From a checkpoint of a small contrastive audio-text model: log mel input, encoder depths [3, 3, 3].
Rows from block 6 of the audio encoder of a small contrastive audio-text model, named by matrix and row number. Rows with one number belong to one channel. Each number is 128 + 32 x the weight over its row's rms, rounded and kept within 0 to 255. All counts start at 0. Numbers have three digits each.
After each channel's rows are labels from the 100 clips, of 14976, where the channel reaches its highest value: "responds to" is what is common among them; "band" is the frequency band that holds the peak. Only what is clearly more common there than usual is listed. The data: single notes of musical instruments (NSynth).
# convs0: first 3x3 conv, stride 2 (encoder.blocks.6.convs.0.weight, 384x224x3x3, each kernel summed), inputs 112-223
# convs1: second 3x3 conv (encoder.blocks.6.convs.1.weight, 384x384x3x3, transposed, each kernel summed), outputs 96-191

convs0.76:102042135121154103101078171154144189088121166134139128083075124126144158196164196159129153132170128148089168120109121076140097136135170114155112122097184139107175110099123126071148096186136135116111102206153108175156027143143218091101071162107187156120060123141104086198108113100152158133079146120114149125140101173135093129134071133135
convs1.76:086118129179107160120139141151156204133080079104085138119205122109112121178135102090094134110153089142150160114090119147095172113084101136119179159121138165104142131193105125148117094141126176172131085151096181154155137125108177137013148127120097140147100161152136113162174135110095082172
responds to: pitch class G; octave 7; note: G7
band: 2000 to 4000 Hz

convs0.149:103117123112130109145132134095095117136158101093123168111155055178056098100130069098117122142208077069139130131118123170068104128134146150112169125129171126108128138111149111172116146140166065100178179120147194087069140187117120101127175145148135096134139098168130099143133159134131107128113108156103153193104104079174124129153109139071
convs1.149:159169116096170195095111137115127158115162097131160161106116180130057109186132192158154184078117169039130112179121105188108148111075112104144138143120047170187135097174140066126143173134144110151173141147183138153145144116178138128137169132142095177159109181113118153124089114145153128193
responds to: pitch class E; octave 7; note: E7
band: 2000 to 4000 Hz

convs0.259:143126108104104117148076121134105120128092141102111181108130094097141202132104139152149091132056113075088095157138179170113194133146126062078106101074044154110109050118090076132163104116123087119105084155118119131172174102164181164087124134141085106117168132123080113111091128153107133135159070156116108128057087152127129143142143117108
convs1.259:111161136101117103089151123146101168107145129138103140187129126156100101201127121181152131120169141088111099154122201115197136156137123144165120102120155142159121098129198082133191120130065155132126107122176115144132087096195169104089131079101184131081156083179125112188127153133089097086
responds to: pitch class A; octave 6; note: A4
band: 250 to 500 Hz

convs0.118:138112080130111175098134130159161105093102155136100133118108093109043145090152174135090094136120121089085122181162097161150175117050127155155177083163099171143118136167146127118140157105057128134069097144082165161061129125188128102167093113155099179139125096050162122102182167151140060141144106130090094070105099094108167144042104148104
convs1.118:152080172155162133137130117082095097109118106145151107094181168130114178024089154158154112108139142072158106159126187094109135158156094171130108070115093154092162118136127097166085152128085166110128087149120160109101164123141197070109129138133074163148158091134118108100157131171148166140
responds to: pitch class A#; octave 6; note: A#6
band: 2000 to 4000 Hz

convs0.63:186158128067113125095121078136131092120164062128148200122093093103107079084113072100138044171108013075105189070093188120134075160117141090153082137165108160125109160154116104191088142101117113151116166152112069111129108101128109114128159098125151147128144108123163108070158083100140086137164114093110130130127078109133098144090108121141
convs1.63:105153110146148123098117119118125128179159099137121106207128192131108159111125111123117167152117127115067116138057150132126062090143117060180183131130159099102088076134067097091154158160095174130109175172138084189113104169085157180134155171119151117146136093131130132103134180136212154179
responds to: octave 3; pitch class F; note: F3
band: 250 to 500 Hz

convs0.32:164149152128107082148095089169109087160176155150147137127144160105143125163147101109090155146126135096114108175099154160123135146138139099105154112140175168148107039107159133123109148178096143108146096139153127131101133107130080120160133119156176128194179108201175111118121098105067116153118125102128132191152106116096144131135133171194
convs1.32:171147068141107134106109160122118080108141176118163119104128164147144132135148089139092178087124163125151122088117130106130104123143102120163110195125112175162187095147173187163142124139176129132126101089069139189164211168089204119207156114113106135146208124107114108148109134112127179105
responds to: pitch class A#; note: A#6; note: A#7
band: 4000 to 8000 Hz

convs0.139:137113126161160132127166139163079107101146127148101104139121158172128093142092101134137117089120102151113138112158139103162219169124136068134117181149123139147127137142129090184091098126124117147090143128058122158151104147056102174169146088156130101162178076119101058094030139172063111174145148122166170121144117154122150102141153102117
convs1.139:130116154095014111157143099125140145145182154181082137202102123144089145102133167079110132099172111169062139131176100156146096165119154143146154126085190087041111152113106160126112123135126172108107136130120155135143080051131113093132112077141081085117155060132177132161131166132081099158
responds to: organ; octave 3; note: D3
band: 4000 to 8000 Hz

convs0.297:109158083127054122078149133105159098120111113132126122186128136185120123129165134135131093118147095135131204138089144129120182125182117113101134125121103109115113157142173092142118114110080084094142083109165119148122126173121118123151158102186093165150133123179130126129107126158084086073195033154108120098073080126174140130134112146106
convs1.297:154139112145119176104107120151096164123107124110138177118103139167110108061119124132150112152082113053083098147114125132101134087182124098173149158176050145120210159127088121088109078064120149088097142140071153125120163123131139118135176101159165139096127076110061081141127096097203113159
responds to: octave 6; pitch class D; note: D6
band: 1000 to 2000 Hz

convs0.191:076141128147000086181124139131122079104159160121132118080150083120100114098162139112184133125131121136086088064107117160127168139229106213118139111090102108172132142116141143112071113120090130152162150156101153097166086153099134093139091150107085137121134091087146121135114118158128126170169148169119150095162136103091140160142116137155
convs1.191:142163125125121130142123129175161091102094127104186125152092098129168124098110085106105158173129114126168210102149096128130103111111131089088120125140136183097170104124190118134139161069155076157117153077075099197182119079152135154201120126111100112115172145110119147070110132138125162137
responds to: pitch class D#; note: D#6
band: 2000 to 4000 Hz

convs0.111:100093085125140174115145113124091135123179116132091197086068124126096139154118098142161139141146146170160134102181124154153118095137134067179151125107196151127115099150163140118151187110165140120183134086190129179148131113144129160083036110099160095134167122128157129136111152097089066065141150133117131156119130186116095118154077110096
convs1.111:122137136162164110139156164075111128094137101071138139124110117140098127045195104130098132132095150106094094132179152174146123082216040184188132113139147136140138108150134151076110136093113186148125129103107147116084129138099098153182095123141167179134136145125171151124165085095174124108
responds to: pitch class A#; octave 6; note: A#6
band: 2000 to 4000 Hz

convs0.73:095112119137152155141127133116143192095074067111110172080050180138104150091138111131183140131125148117101126164158175089098139105108141120180074165125191070080112084142115155040151075075136193135151124160099170132129113114081115133172079118136122128128178136185150130080140118119074120110188147123092105107183097084135139109120076093159
convs1.73:093119119115170145139102092141129123104091165130167112072154114133137129174128178092125153164177117098144079101122101122116111093094079077117140105118066125158120129061125077098111128141180175155121068178115078117114169123099095128132134087188167094134116156156126152055105101101095116162
responds to: pitch class E; organ
band: 1000 to 2000 Hz

convs0.252:091088122177129113162129103166129104102124091109140077116185131212129152114135177134090129163096075115110129154141169123151115188148172102183136079069149113131175127114123147112121164115105133160117080132144165141134197133139109177151141066135111161062092081197140101093124119164085147114165128114128160188115143131177094159155113161089
convs1.252:070130127130186122088146157050183167171121108181124154189128156101129159159123131112108202126120135130189148153084159110128130124136173124077082150085144120160147202145197129097127190150143215142114082126193087131134137107161135127105146129113123175110167133144165158109139130034126142118
responds to: pitch class A; octave 6; note: A6
band: 2000 to 4000 Hz

convs0.69:102139130105171151117143131133140123145146134158119174179103136106147147075108115112116183149091057144141098134097091112135137130145110162176150134133077099158197134209117150156151126186096049147085136165122149106184104122108128133100139086156087155116144077097127099126105076095169148091167085108101166150139086159075123114172132163124
convs1.69:153110131135078118139139157153177229114103112047138135094139100138146117133149142183219116109174135125067094063128103131114166182099153118104147120127138139117130153177115130176072145139079146113111136174126153122152146130113087122139140095093128105177137132137110129114152100122178180099
responds to: pitch class A#; octave 3; note: A#3
band: 1000 to 2000 Hz

convs0.212:135149109132041139142155178105087130111135087135102089064139156167107112165128125139146136150085130147175166176180082158161142088095173197073089149117105174139147129150111126188107178144142108113133097189159067094147132088150147073093119148142137109107132125108121124157131134084137123090098145143121133147167160106155141185131073104130
convs1.212:058105147151101075170044129123184156148156134176102151076114171173159108092119157166124154118174103110101213139149170106114181154171097146092144116143138096152170161173107169102123112172165112169127102126084157176114131131150128091194107124144116107121122076136064090146156176120168174071
responds to: octave 7; pitch class: G#; note: G#7; note: F#6
band: 2000 to 4000 Hz

convs0.282:113109110167104138063090161143133149109125090106190157138164085127098142151068126131143064103064058103138142196101163094137115114120147106090112136127114186101098129114110167127139109068117135081152134120133152130096093104111081085147134055094099118133131190087202159132127155181137140080143125138179137168101098117107128124171110169128
convs1.282:154211097140118157114135107160094161121123088139092123118112128121119082180175167151097110130094163116123160085102106151113153081173158101150091088121201077158114182154128081123108102116147154142118120113105072146093176141136140117110207102124134087103148143173118146161113120186115093160
responds to: bass; source: synthetic; octave 0
band: 250 to 500 Hz

convs0.92:085125160092064123097118135163066108109057075083113126162128066167202120129083144146096134169090125125111094147157130123171164055131134092147128157136088128117162087143205046157133119117120103081120098096097108145123142154125194132122086160093138051100101117115176089085107153088169130105079149138154118107203151113166190122067128101119
convs1.92:120135157111096079120128125197085185159128146123122145142133114099161165154158188090116127135154133113117110114134141107119147111077102127117139123162177155082118159110130112141091122081121124162089140081120070148124110130104154143153083115110096097135104133098084071119105114091196106161
responds to: pitch class G; octave 7; note: G7
band: 2000 to 4000 Hz

convs0.350:117164141073061083109117141137102131076113132107162109145099124170133137118169169131135076133072112087115113163086182150120211116106125100157140176086089089120087127094136080139107159178131101139161170143098167113056118143134192119138118130155109104120135124148110138147133072144103115126185077120145141101088118070205085101121152139100
convs1.350:170138162134142112097140148071095172155171098169180159133093106108063110152161132131140085084183128134128136168114157120111150140192118144134139129084114143178133093110157144058150097168136098141105090128167124152121116082149148198217119048137116111155098049137046187126171132081104129104
responds to: pitch class D#; note: D#6
band: 1000 to 2000 Hz

convs0.335:146154134072152102095149172121067089126131141173135106114135114152140157043140131108123129102086059072113156161117131104157157092154125129157170139112142152129136134146100143073132176153121102112140032140141144087165145191107175109127116098101124155130187088062100119116086134182130152159108192186134131139116110129152096066128112172156
convs1.335:151129105127127158133160133136171176127121101161164091174177131089138155125120113116151129155132099168143106094115120143110102129104107073141086083121082121151153110160105134111137035145091101122107079168095111133167133075139103147091054104116124142119093162127120199099172192140084066163
responds to: pitch class E; octave 3; note: E3
band: 250 to 500 Hz

convs0.163:084142174121148150151115117088156126115175097123093184156185092063091151107094164115142080181138125116167139084130126102203049152147123130110094083126128102110107090162087120126191198108142148145114127159184138116162145114113099144115102068104119155124158133094114127152152069132153122219121158127108085103124172104099124180105161155091
convs1.163:179136142144117090109089175053088094128160142155130065166149137104121138113152144083129167148103090122095089117129111164134104093108096091146100087184094056088150120130117137171140131152161135100182101139127103185063166131146147106119122087103136157127089122094101134080122200158144174144
responds to: octave 3; pitch class E
band: 1000 to 2000 Hz

convs0.231:095128120108133107164185146123177105119112077121108076110105112184158122135178078107090101162102145088126114067168104141131187087082132123132144101088125079115166157125132099149117111086135099128126093129155124165079102108094180190050151098098154177163114111096133098169185176156182077096101122072107131091160206135122128166097104102177
convs1.231:123104133165142112139099081111140144130135116124150149105147137161103176123067146092108139101111087113195114129136171109140178085136115121100107115190167146136142141149092123115121092057098158129150091113145136136202108182128184116130094120177089154165114086143140145101144179136127174084
responds to: pitch class G; octave 7
band: 1000 to 2000 Hz

convs0.380:093097097117142100143113187065108111117214122098133084112154144137122098071088097162123132148147120133096107105185141135145144146180091148059080095105093153126100099110108119068073140137101146119142153105167131036098102152141116158176138066141084118141161122144119101117121078111120122052157043119139115135100182127134125176096091121124
convs1.380:127172101146141189156156168172147148094201180148115149109135134128103126152106088135138086113113083130142088037156137108127171121118106147108129093127160104131098198143113213074100096146132118169141149130137114116164144171170139194146120126112137091103123086118147142078064149164160131096
responds to: organ; pitch class: B; note: B5
band: 2000 to 4000 Hz

convs0.371:082144153132212157088133113073128166152169155112100140124141114115076110126136114126118141047121171137181148103168188126117122201145151131120161124066130080146111161153149098199143154130139176160090065176155092135116154180141137134164136118145147176123103100155112149121164122144116117167136104161152162171109152170151156110148132101139
convs1.371:138123096130160145126098156128145119182119113151101115155115139096133187201134136077124177135203112158186148144127167139066138123132157084035145148167184139094104140106148069086152139114125170100101119129193087130143110100092156108131117082158100095156170100156134154117123140099094110110
responds to: pitch class A; note: A6; note: D#5
band: 2000 to 4000 Hz

convs0.181:079153141127154132089155123111114177122105148137114075133220079136111103194157153165093165117163161127156084081137098103164110132169141156114117159152069168157151113198105152082097065104130172160155098076151107127149111138107185092121132111155169145151206149184131079135155072181161111149125126191099160096126127163138165129150150150081
convs1.181:107124163111206153142123086054217113195167140126118111143150176119126117113192128106123138086058168147133089165152071174129088182087076107160102141158135189110091153160186157136161167071179141110162157115140132128126162117088110110054134107140132094155084137155080171108148157111133095170
responds to: octave 3; pitch class E; note: E3
band: 1000 to 2000 Hz

convs0.269:166120175126141128124093117170136145091182132085148130097160070073152107100161147155155096077105079095136134126137144124158135083118164147146140187144143108141126150132078136159129115087172112067131166207158113112103138129080100173176124121155149104105108116157078111124169089184111135111088127165072064130125128138156129113131139116123
convs1.269:147068128150090175070139113139156137192125183207169160175139127158183115154097132102076139119120097162121116110130097108150141126101140159105096062150156155129109144170193135138099176100117124072122184143137118117119116120108098123160136099145165094077178174114141109224127117158172144173
responds to: pitch class A; note: A4
band: 1000 to 2000 Hz

convs0.207:179158104176118141155146146199159109141148165144168181163171129152110108077166149187111153145146126129176189076098105165128068132132103176074149096118101099178094096170133134147224126068173087143169120116097110092109140129173160102081198132150056159118112124110170148147140098154121119082096127094146117136055086188138162103170114129126
convs1.207:125112120119132140091108106112138136179109105133078112133186106149127133084114080180138164110090120138097211186080053119148146125158128118152184114103185117085067157123125110140151095151131138157103114119186167117135112121147108089133158102154084107152126131100128137158131118168112177098
responds to: bass; pitch class C
band: 1000 to 2000 Hz

convs0.53:137117081163110110150078099164154158120137142115141142099185094090158079082111145138112132134133040135106101152140146170192155133232175139149191097143122067102139135111100094114087154151127104154142129133108148098115143128119104126121115083102114166135118139114109173123138156190153087144180132152176052156144118167076110080098141120107
convs1.53:094109131077104145100146138096150117173139113163098135184119132100109101187127117124088160138166121135123134192143111154163165135157152092110079103118104106180136081111120122129154168102110079116103102102166079067107135124083123110123137144065111111111137108106063126163124194123158143188
responds to: pitch class E; octave 7; note: E3
band: 1000 to 2000 Hz

convs0.344:169116143084151185101156119053121134179198067083123122121165099077107115069171136102108131150125116125172160162139181100147135130111182107125145141140170129113146132138097053120101086175124133086147085126187164152064106141158075188099179158152121160114080150128169106148125142155116079120122136111082194137150112159155082076081153135156
convs1.344:191143119166083117146076150129115134122153077088146126099093123118164137142104083122135058098125176099088131117099134138148197098131110137198107092173149169124128102113172116086120165128104157141088163080097138138073119139162143159116086098161101128163126084128101126103198162111132186130
responds to: pitch class A#; octave 2; note: A#2
band: 1000 to 2000 Hz

convs0.126:114127187096126138136150155126153102176124131129119093090151160188123145150147158109122163226185146178163102119107062150149068158117112102100095145137181097186155127142163145111162107087098164190125110090162159175099074095146079044139169093076112112090119072139134102122159106145138113092127110122120115133142107111148118158166174129117
convs1.126:083172130109114153074072176147142146134174122091152140101092153118113107141159146109132061133122125097139144118116134185095129110078098161120103166137138130146143153097080156129100160113133163127132115129075154154158200093195152174080114097144135134143098199169091159135130129137140118128
responds to: bass; pitch class A#
band: 1000 to 2000 Hz

convs0.258:142128205073128091073128125140160127105154108192138148128059126105069192168146103147117118108096116073053156130106165137076168143113140173105039143062125125166100164098174119131114148144104125103113154095133164143097108039110142096141116128094154088093162152124097147116119091150109111096179137127108138105102163126095134125119104220096
convs1.258:126170066162102145127139124122166115109064048189123149166128162102235128129126129146105182136170172149158094164160147137125112107094197122098093087140120159072121126139115120067125066086114149127053147113102136181076081175128153100183069115104143125128155144131070100134166159144133155146
responds to: pitch class C#; note: C#6
band: 2000 to 4000 Hz

convs0.141:167131166097122136116167135121188158125127155111121111098143176133164087133114163059149201097081170143136134106169097175104102143104152114146141123143094160153137072198122137126176099125189103121085131109112125161139118118109116124152089076119101190142151155100126091151139087121136136092170044185144123136143104138124193118156156155089
convs1.141:080137201081148154063109135075162126162128128115144140150144109196108120097143153171154105127123150129151199101157081158151149166140149109126118124109113164114138084129124086136124073084168133166120123153145111118129074179090118111097114132095120131151150123099164102145076144129118101160
responds to: bass; pitch class C
band: 1000 to 2000 Hz

convs0.117:134144131124182076092125124106131138116127132088136124126174154111215155137118128127132204120152181095145144146112118099135157089108115108156153091077118072083169119138161162114113115131123103072191115170173113098200114095141137112161148110145124114120166098144115102184092164117098163102088105166175139145131119088108128110112109091158
convs1.117:163128131081144124097160103089141104127132146156109153124087143118146104132100137139051119116082075153127193148110098056104154141103084084073145114135059122181069101106078108167192067135131094146106138115088088126189118123068175093144080124105108116094104163105111176143115094146114150171
responds to: octave 3; pitch class G; pitch class: C#
band: 1000 to 2000 Hz

convs0.64:117076152124131087172101132125115194099137128071182135095145149119112073098131168128101148124202151135145132179102138181128069156171166132100125086162133155136079158141084158151196120144143110101149130155190173056118127129169129127173170128156123111110103122196105175062101150157070087071141132178082102182155118153146109095117140084116
convs1.64:132151121105138102099156133163124105181149064124132114107180151140156187182123122153112073115088108114148137165172163134135042117184188128080083117084110112130075126174112158120133120108162186053068113107174104087081126217173097175140195150191166098112144111148105134117147072183088137073
responds to: octave 6; pitch class E; octave 0
band: 2000 to 4000 Hz

convs0.26:137156142092105084191154124094195138143146134135123150151113179112114080123108140166191133106099158169143170151126082175094121108097120145115120129076100142173082019092079128109125085136172138141110142139113116079146090085060131108127112151138134105197114124104160133143179162114145105167198128109067124151149151124145128113116191116135
convs1.26:124116126176108077162136166110138081088140172142126158117125105161095146087118174100078098160110123117143155160118086072080119235119134152114084101126094093109165078075116104157128142166139125069114161063032077090161143161135107146143079140117123083093161108110124066107107197146183140163
responds to: octave 7; pitch class F; note: F7
band: 2000 to 4000 Hz

convs0.75:143127134172204134068132130099132154128170137163098130122119157092093116131110113097178170135076109107108143145203121130148088189146113094140128153144153118096167137163092170066103095144177145158126099127162178166139113146143136119138159088094136172089162153115117086130151111149135093072124075152142143172135104153134126153137215071139
convs1.75:161102133144126118158115165132137059131117130050122090115109127117157188150145102124186121191112116148114132161145170050087118120090144175119129129124132117134123096138121222128105120092084109120115062136154130102063099120153163169144139138065107070099171120072130169151142145092183174128
responds to: pitch class A#; octave 2; note: A#2
band: 1000 to 2000 Hz

convs0.255:135099140142053114075125138190162103118143138086143062115151129112091145116134075183034088115139143122157185117091104136094103109178152149123164102120172163188147114129156111136136104097122187174144155106115175127126119111146054107150157120120141158128119124152093107094142128129176187121150138120142146093139174118075164106121135168054
convs1.255:090141192164134122111078125134127164190127136107079068113205140145144081097181155174136175150076124158067179145164146080120090129148085065144159129098139156128178128090194155118167185079121136129124101097130107069194119139124119124128164108113122122111112122130104127139122137124082090106
responds to: pitch class C#; note: C#2
band: 250 to 500 Hz

convs0.323:099080156119130156154157201151114102150131130112076062129138151078157162135116123119196116103140070142104106154120090116171107118054110145118141071049135147139089108142095172093148124112176126169126174206152171142130099161138133180130074096081141127102123124065130104183066176110093095110172121150185112100168121100141125181105169171126
convs1.323:140108118124110111113115150120152129087100048173141067063104144069129119147190135140150114128145137112140093144141179131093137163160131123082164063168062152068160088197138132097131080131103103099061125156140094062106139166133108160139123137155114186192050133141127105129103168039194166188
responds to: pitch class G; octave 2; note: G2
band: 250 to 500 Hz

convs0.283:069125152158100126145190182145147195150099096116167152155138137096129133190142126123186130125165070107100061130132137114158167187123196112091157111152177105114137136132082147154098150126065155173116101090144093070088071113145112134083159136169133062075173099171116098114128193172050112085151136122107176159141072126149073170120180153122
convs1.283:141127148149116092122098078115130184171160117086170158146124156157135103157141071105090112192193156115072073184121115066123109162144159141120087149110133134088142111191079178165179124166133086161141140091116108122066138132140118151145197113138087160135115122108150107190136111068101162087
responds to: pitch class G
band: 250 to 500 Hz

convs0.30:104142140087118037105065118135194125118167094117130123152079131155096129100093132161106098148140031105126154120086080135107150103170126196140122136068139141197124141128153061129106138190153146093095113133130133119127093120118115083119118097139083148119112118096149104139152082081176144160178069172144125112142124171135118083068103126135
convs1.30:166132062076144060118150140117083042146146218221098143097110121133149183195100168132100121161076128181137163171104090115165109140129117090077141105099125100143128150069148191139153127085114194117189096100142133152109134110111125062131092112113103129119110115109077105105148114157084109110
responds to: pitch class D#; note: C#5
band: 1000 to 2000 Hz

convs0.376:103164175057108128130071134140110117125170111103218106072094134142116191178171144164124136114068082137122101118103143151059166119124133108125165114069147139182166097160171131114135124119134158110070146112185099110077095114083101137112138108136167109119141130124206111105133145129107204117172158163080108089085108095117132144126069144100
convs1.376:143135119125140187121149169090058117154176084119086169203138142100147100152124112179144189155130198114126164070122157099124108068161162131178147114118163148164138111110093082100184175184111147128121144133148105198148128147097114113101152060104143124047119148119111080165155112133140112146
responds to: bass; pitch class F
band: 4000 to 8000 Hz

convs0.87:106110144087146096130167104159129103113131157148127107134150227098121151115134109083084148156136098060146104148127106128119073108167146190133150168131148134123109188084128080103071087170159170135096115124145158161126127175124171085184117157151130147134152159142136162159222134089080160098119120143069104124183150080137099114150102096122
convs1.87:124152181143095070139131135112185118082126081117078112129085111138122128089049119126114174162123108119159200190102082093174096155110107159138062109137138083087127178147162113149104110086141162146101105153104108102161105073146103148119068120084119166152138172169136086161089129154089153112
responds to: pitch class A; octave 4; note: A4
band: 1000 to 2000 Hz

convs0.347:090104161114156137101138150138160134118113152173102113119098101047182071107125163160223101128104143119207139129160108074123107166070077131188142135137165131124153094133127120172131131099170143059090133089147141070119120137092122096135129127072104146140134085141136129097160094118098139105142138158120109135090073170084173149144160130133
convs1.347:101111093135139107124114114123109112080138129156123125104142104113133119153154101124137141139136081080146119142137104133090064139164100100127100109100094125129175091103053095162095117143104105137140116167143099102115176079139125072095106165085121116079128194171147134151106135142108112053
responds to: bass; synthetic
band: 1000 to 2000 Hz

convs0.174:131127155120122093101138119141103126104156088132058211135135095163130140125140104123076117141112106138116172095168117112153138123102163072110163126141105115149139130165116109145143126151098139171099099126078152138136096094077123161163122081141125103110216147047162121149112152146086105120134069114161134094148173163124106147175098170112
convs1.174:099161112191149165105168109120131130128142163128099163105125204122121132146128133122110155131148076191087154138163095166133145119109116137153054104182148135109174166131154108135124168122137160086160153099156093137068144096088133086195129112119106060156173122154092131142118083129187137086
responds to: pitch class G; octave 7; note: G7
band: 2000 to 4000 Hz

convs0.157:164116113174106058147112131167120137175147106069152081116117123128116112117116076095115097120170139154176188129165106136119206186148185085159108121084120113122136146145193165119156138124129061113065145156136135126118130099054102093142081126114170060092098062106142141161094070155095137174113104122151170151162110131129107136145157135142
convs1.157:133159119166118116162107082154140202163118196158130135177128156114117157127082128085136181155148158121102182104117171160129130128140159133064071162089118086118171124100116085138131136164134106088075117142182080124151108092077139153173124143158089087127127114129151186136113168178145192122
responds to: octave 7; pitch class G; note: G7
band: 2000 to 4000 Hz

convs0.20:199123108130122067095094086179108127148128122149132163121117147171184109124087113156162109155117139098141151128130138119089164096135094182112083081172150143094061166105145139139127129162108194156093163158149156134129109153142174108147147142182063090136125074107121031157082145158152096146159111096104133137150109144090079086137122158124
convs1.20:166138179160083100114208130136121154224158090141133166115066080126138157142080116101109128175147125169107086160145118129166088122156138091070108124154184106143108121138105183130133093121164100140106101087114112148131149143178133094173101139086111123113140149148085155159118128138110074126
responds to: pitch class D#; note: D#6
band: 2000 to 4000 Hz

convs0.366:130133139126102176127073104095099118159069174115153177122141162137187115120104157134078119088148139105139141134104097152115155161177133182113163112102088111144087096134123084161079091111172092127141141102090107143097142133117153143164150138179098140160103136114105115158080108107129081151112068102133082136082104209139122158109086102110
convs1.366:115095177086121176161193066165149129182118105153112054099138088086135178129135187116153079107181111096113186115154164135132095084102203157125156120116150098171166163098172130142135130143110172117140125118127132117067075130135154115143076088174152115136151116172150117159171119138164138092
responds to: pitch class D#
band: 1000 to 2000 Hz

convs0.68:105122130122135176170110097093173131105123111132132211091173124138118130125075122108140143150098128120107136077142050153088135118163123123130137168183124135130181182100154159145155138118167115098117093110171099070171156192124123094084145095099164101144111095121114109146183156137091149121145087150104112142140086164090104114124137101127
convs1.68:127169146094144121162148140146161140072146102170123069099173104102157109168147104134214101137093156170147108117161124192164081085160128124107058141111175077115143144110166127177112077148138132129175129138083147126160132148099154127095121126136153111098087115124101169173144196082085121158
responds to: pitch class E; instrument family: mallet; note: E3
band: 1000 to 2000 Hz

convs0.170:178087136096116141122106078163151119093110146143107093143143031177088116111153109136124099123107125107135126110092123173137135152151162097138103176096113135118066151126084136146108118131079146137131076099096170111102099208189133097072171148136152165114169086102164146170092190186141098106154117078122151141105116085119087135062167116119
convs1.170:140163107098110114122146142120160179145109150191139135127148154149225139114157146177140154180141114134141192185109070140220128113138196115125110184169110112115140134071082136152138115100145152144078148094114136111182080151137136074131134126074100104082164084118151138096125129127081118142
responds to: organ; pitch class E
band: 2000 to 4000 Hz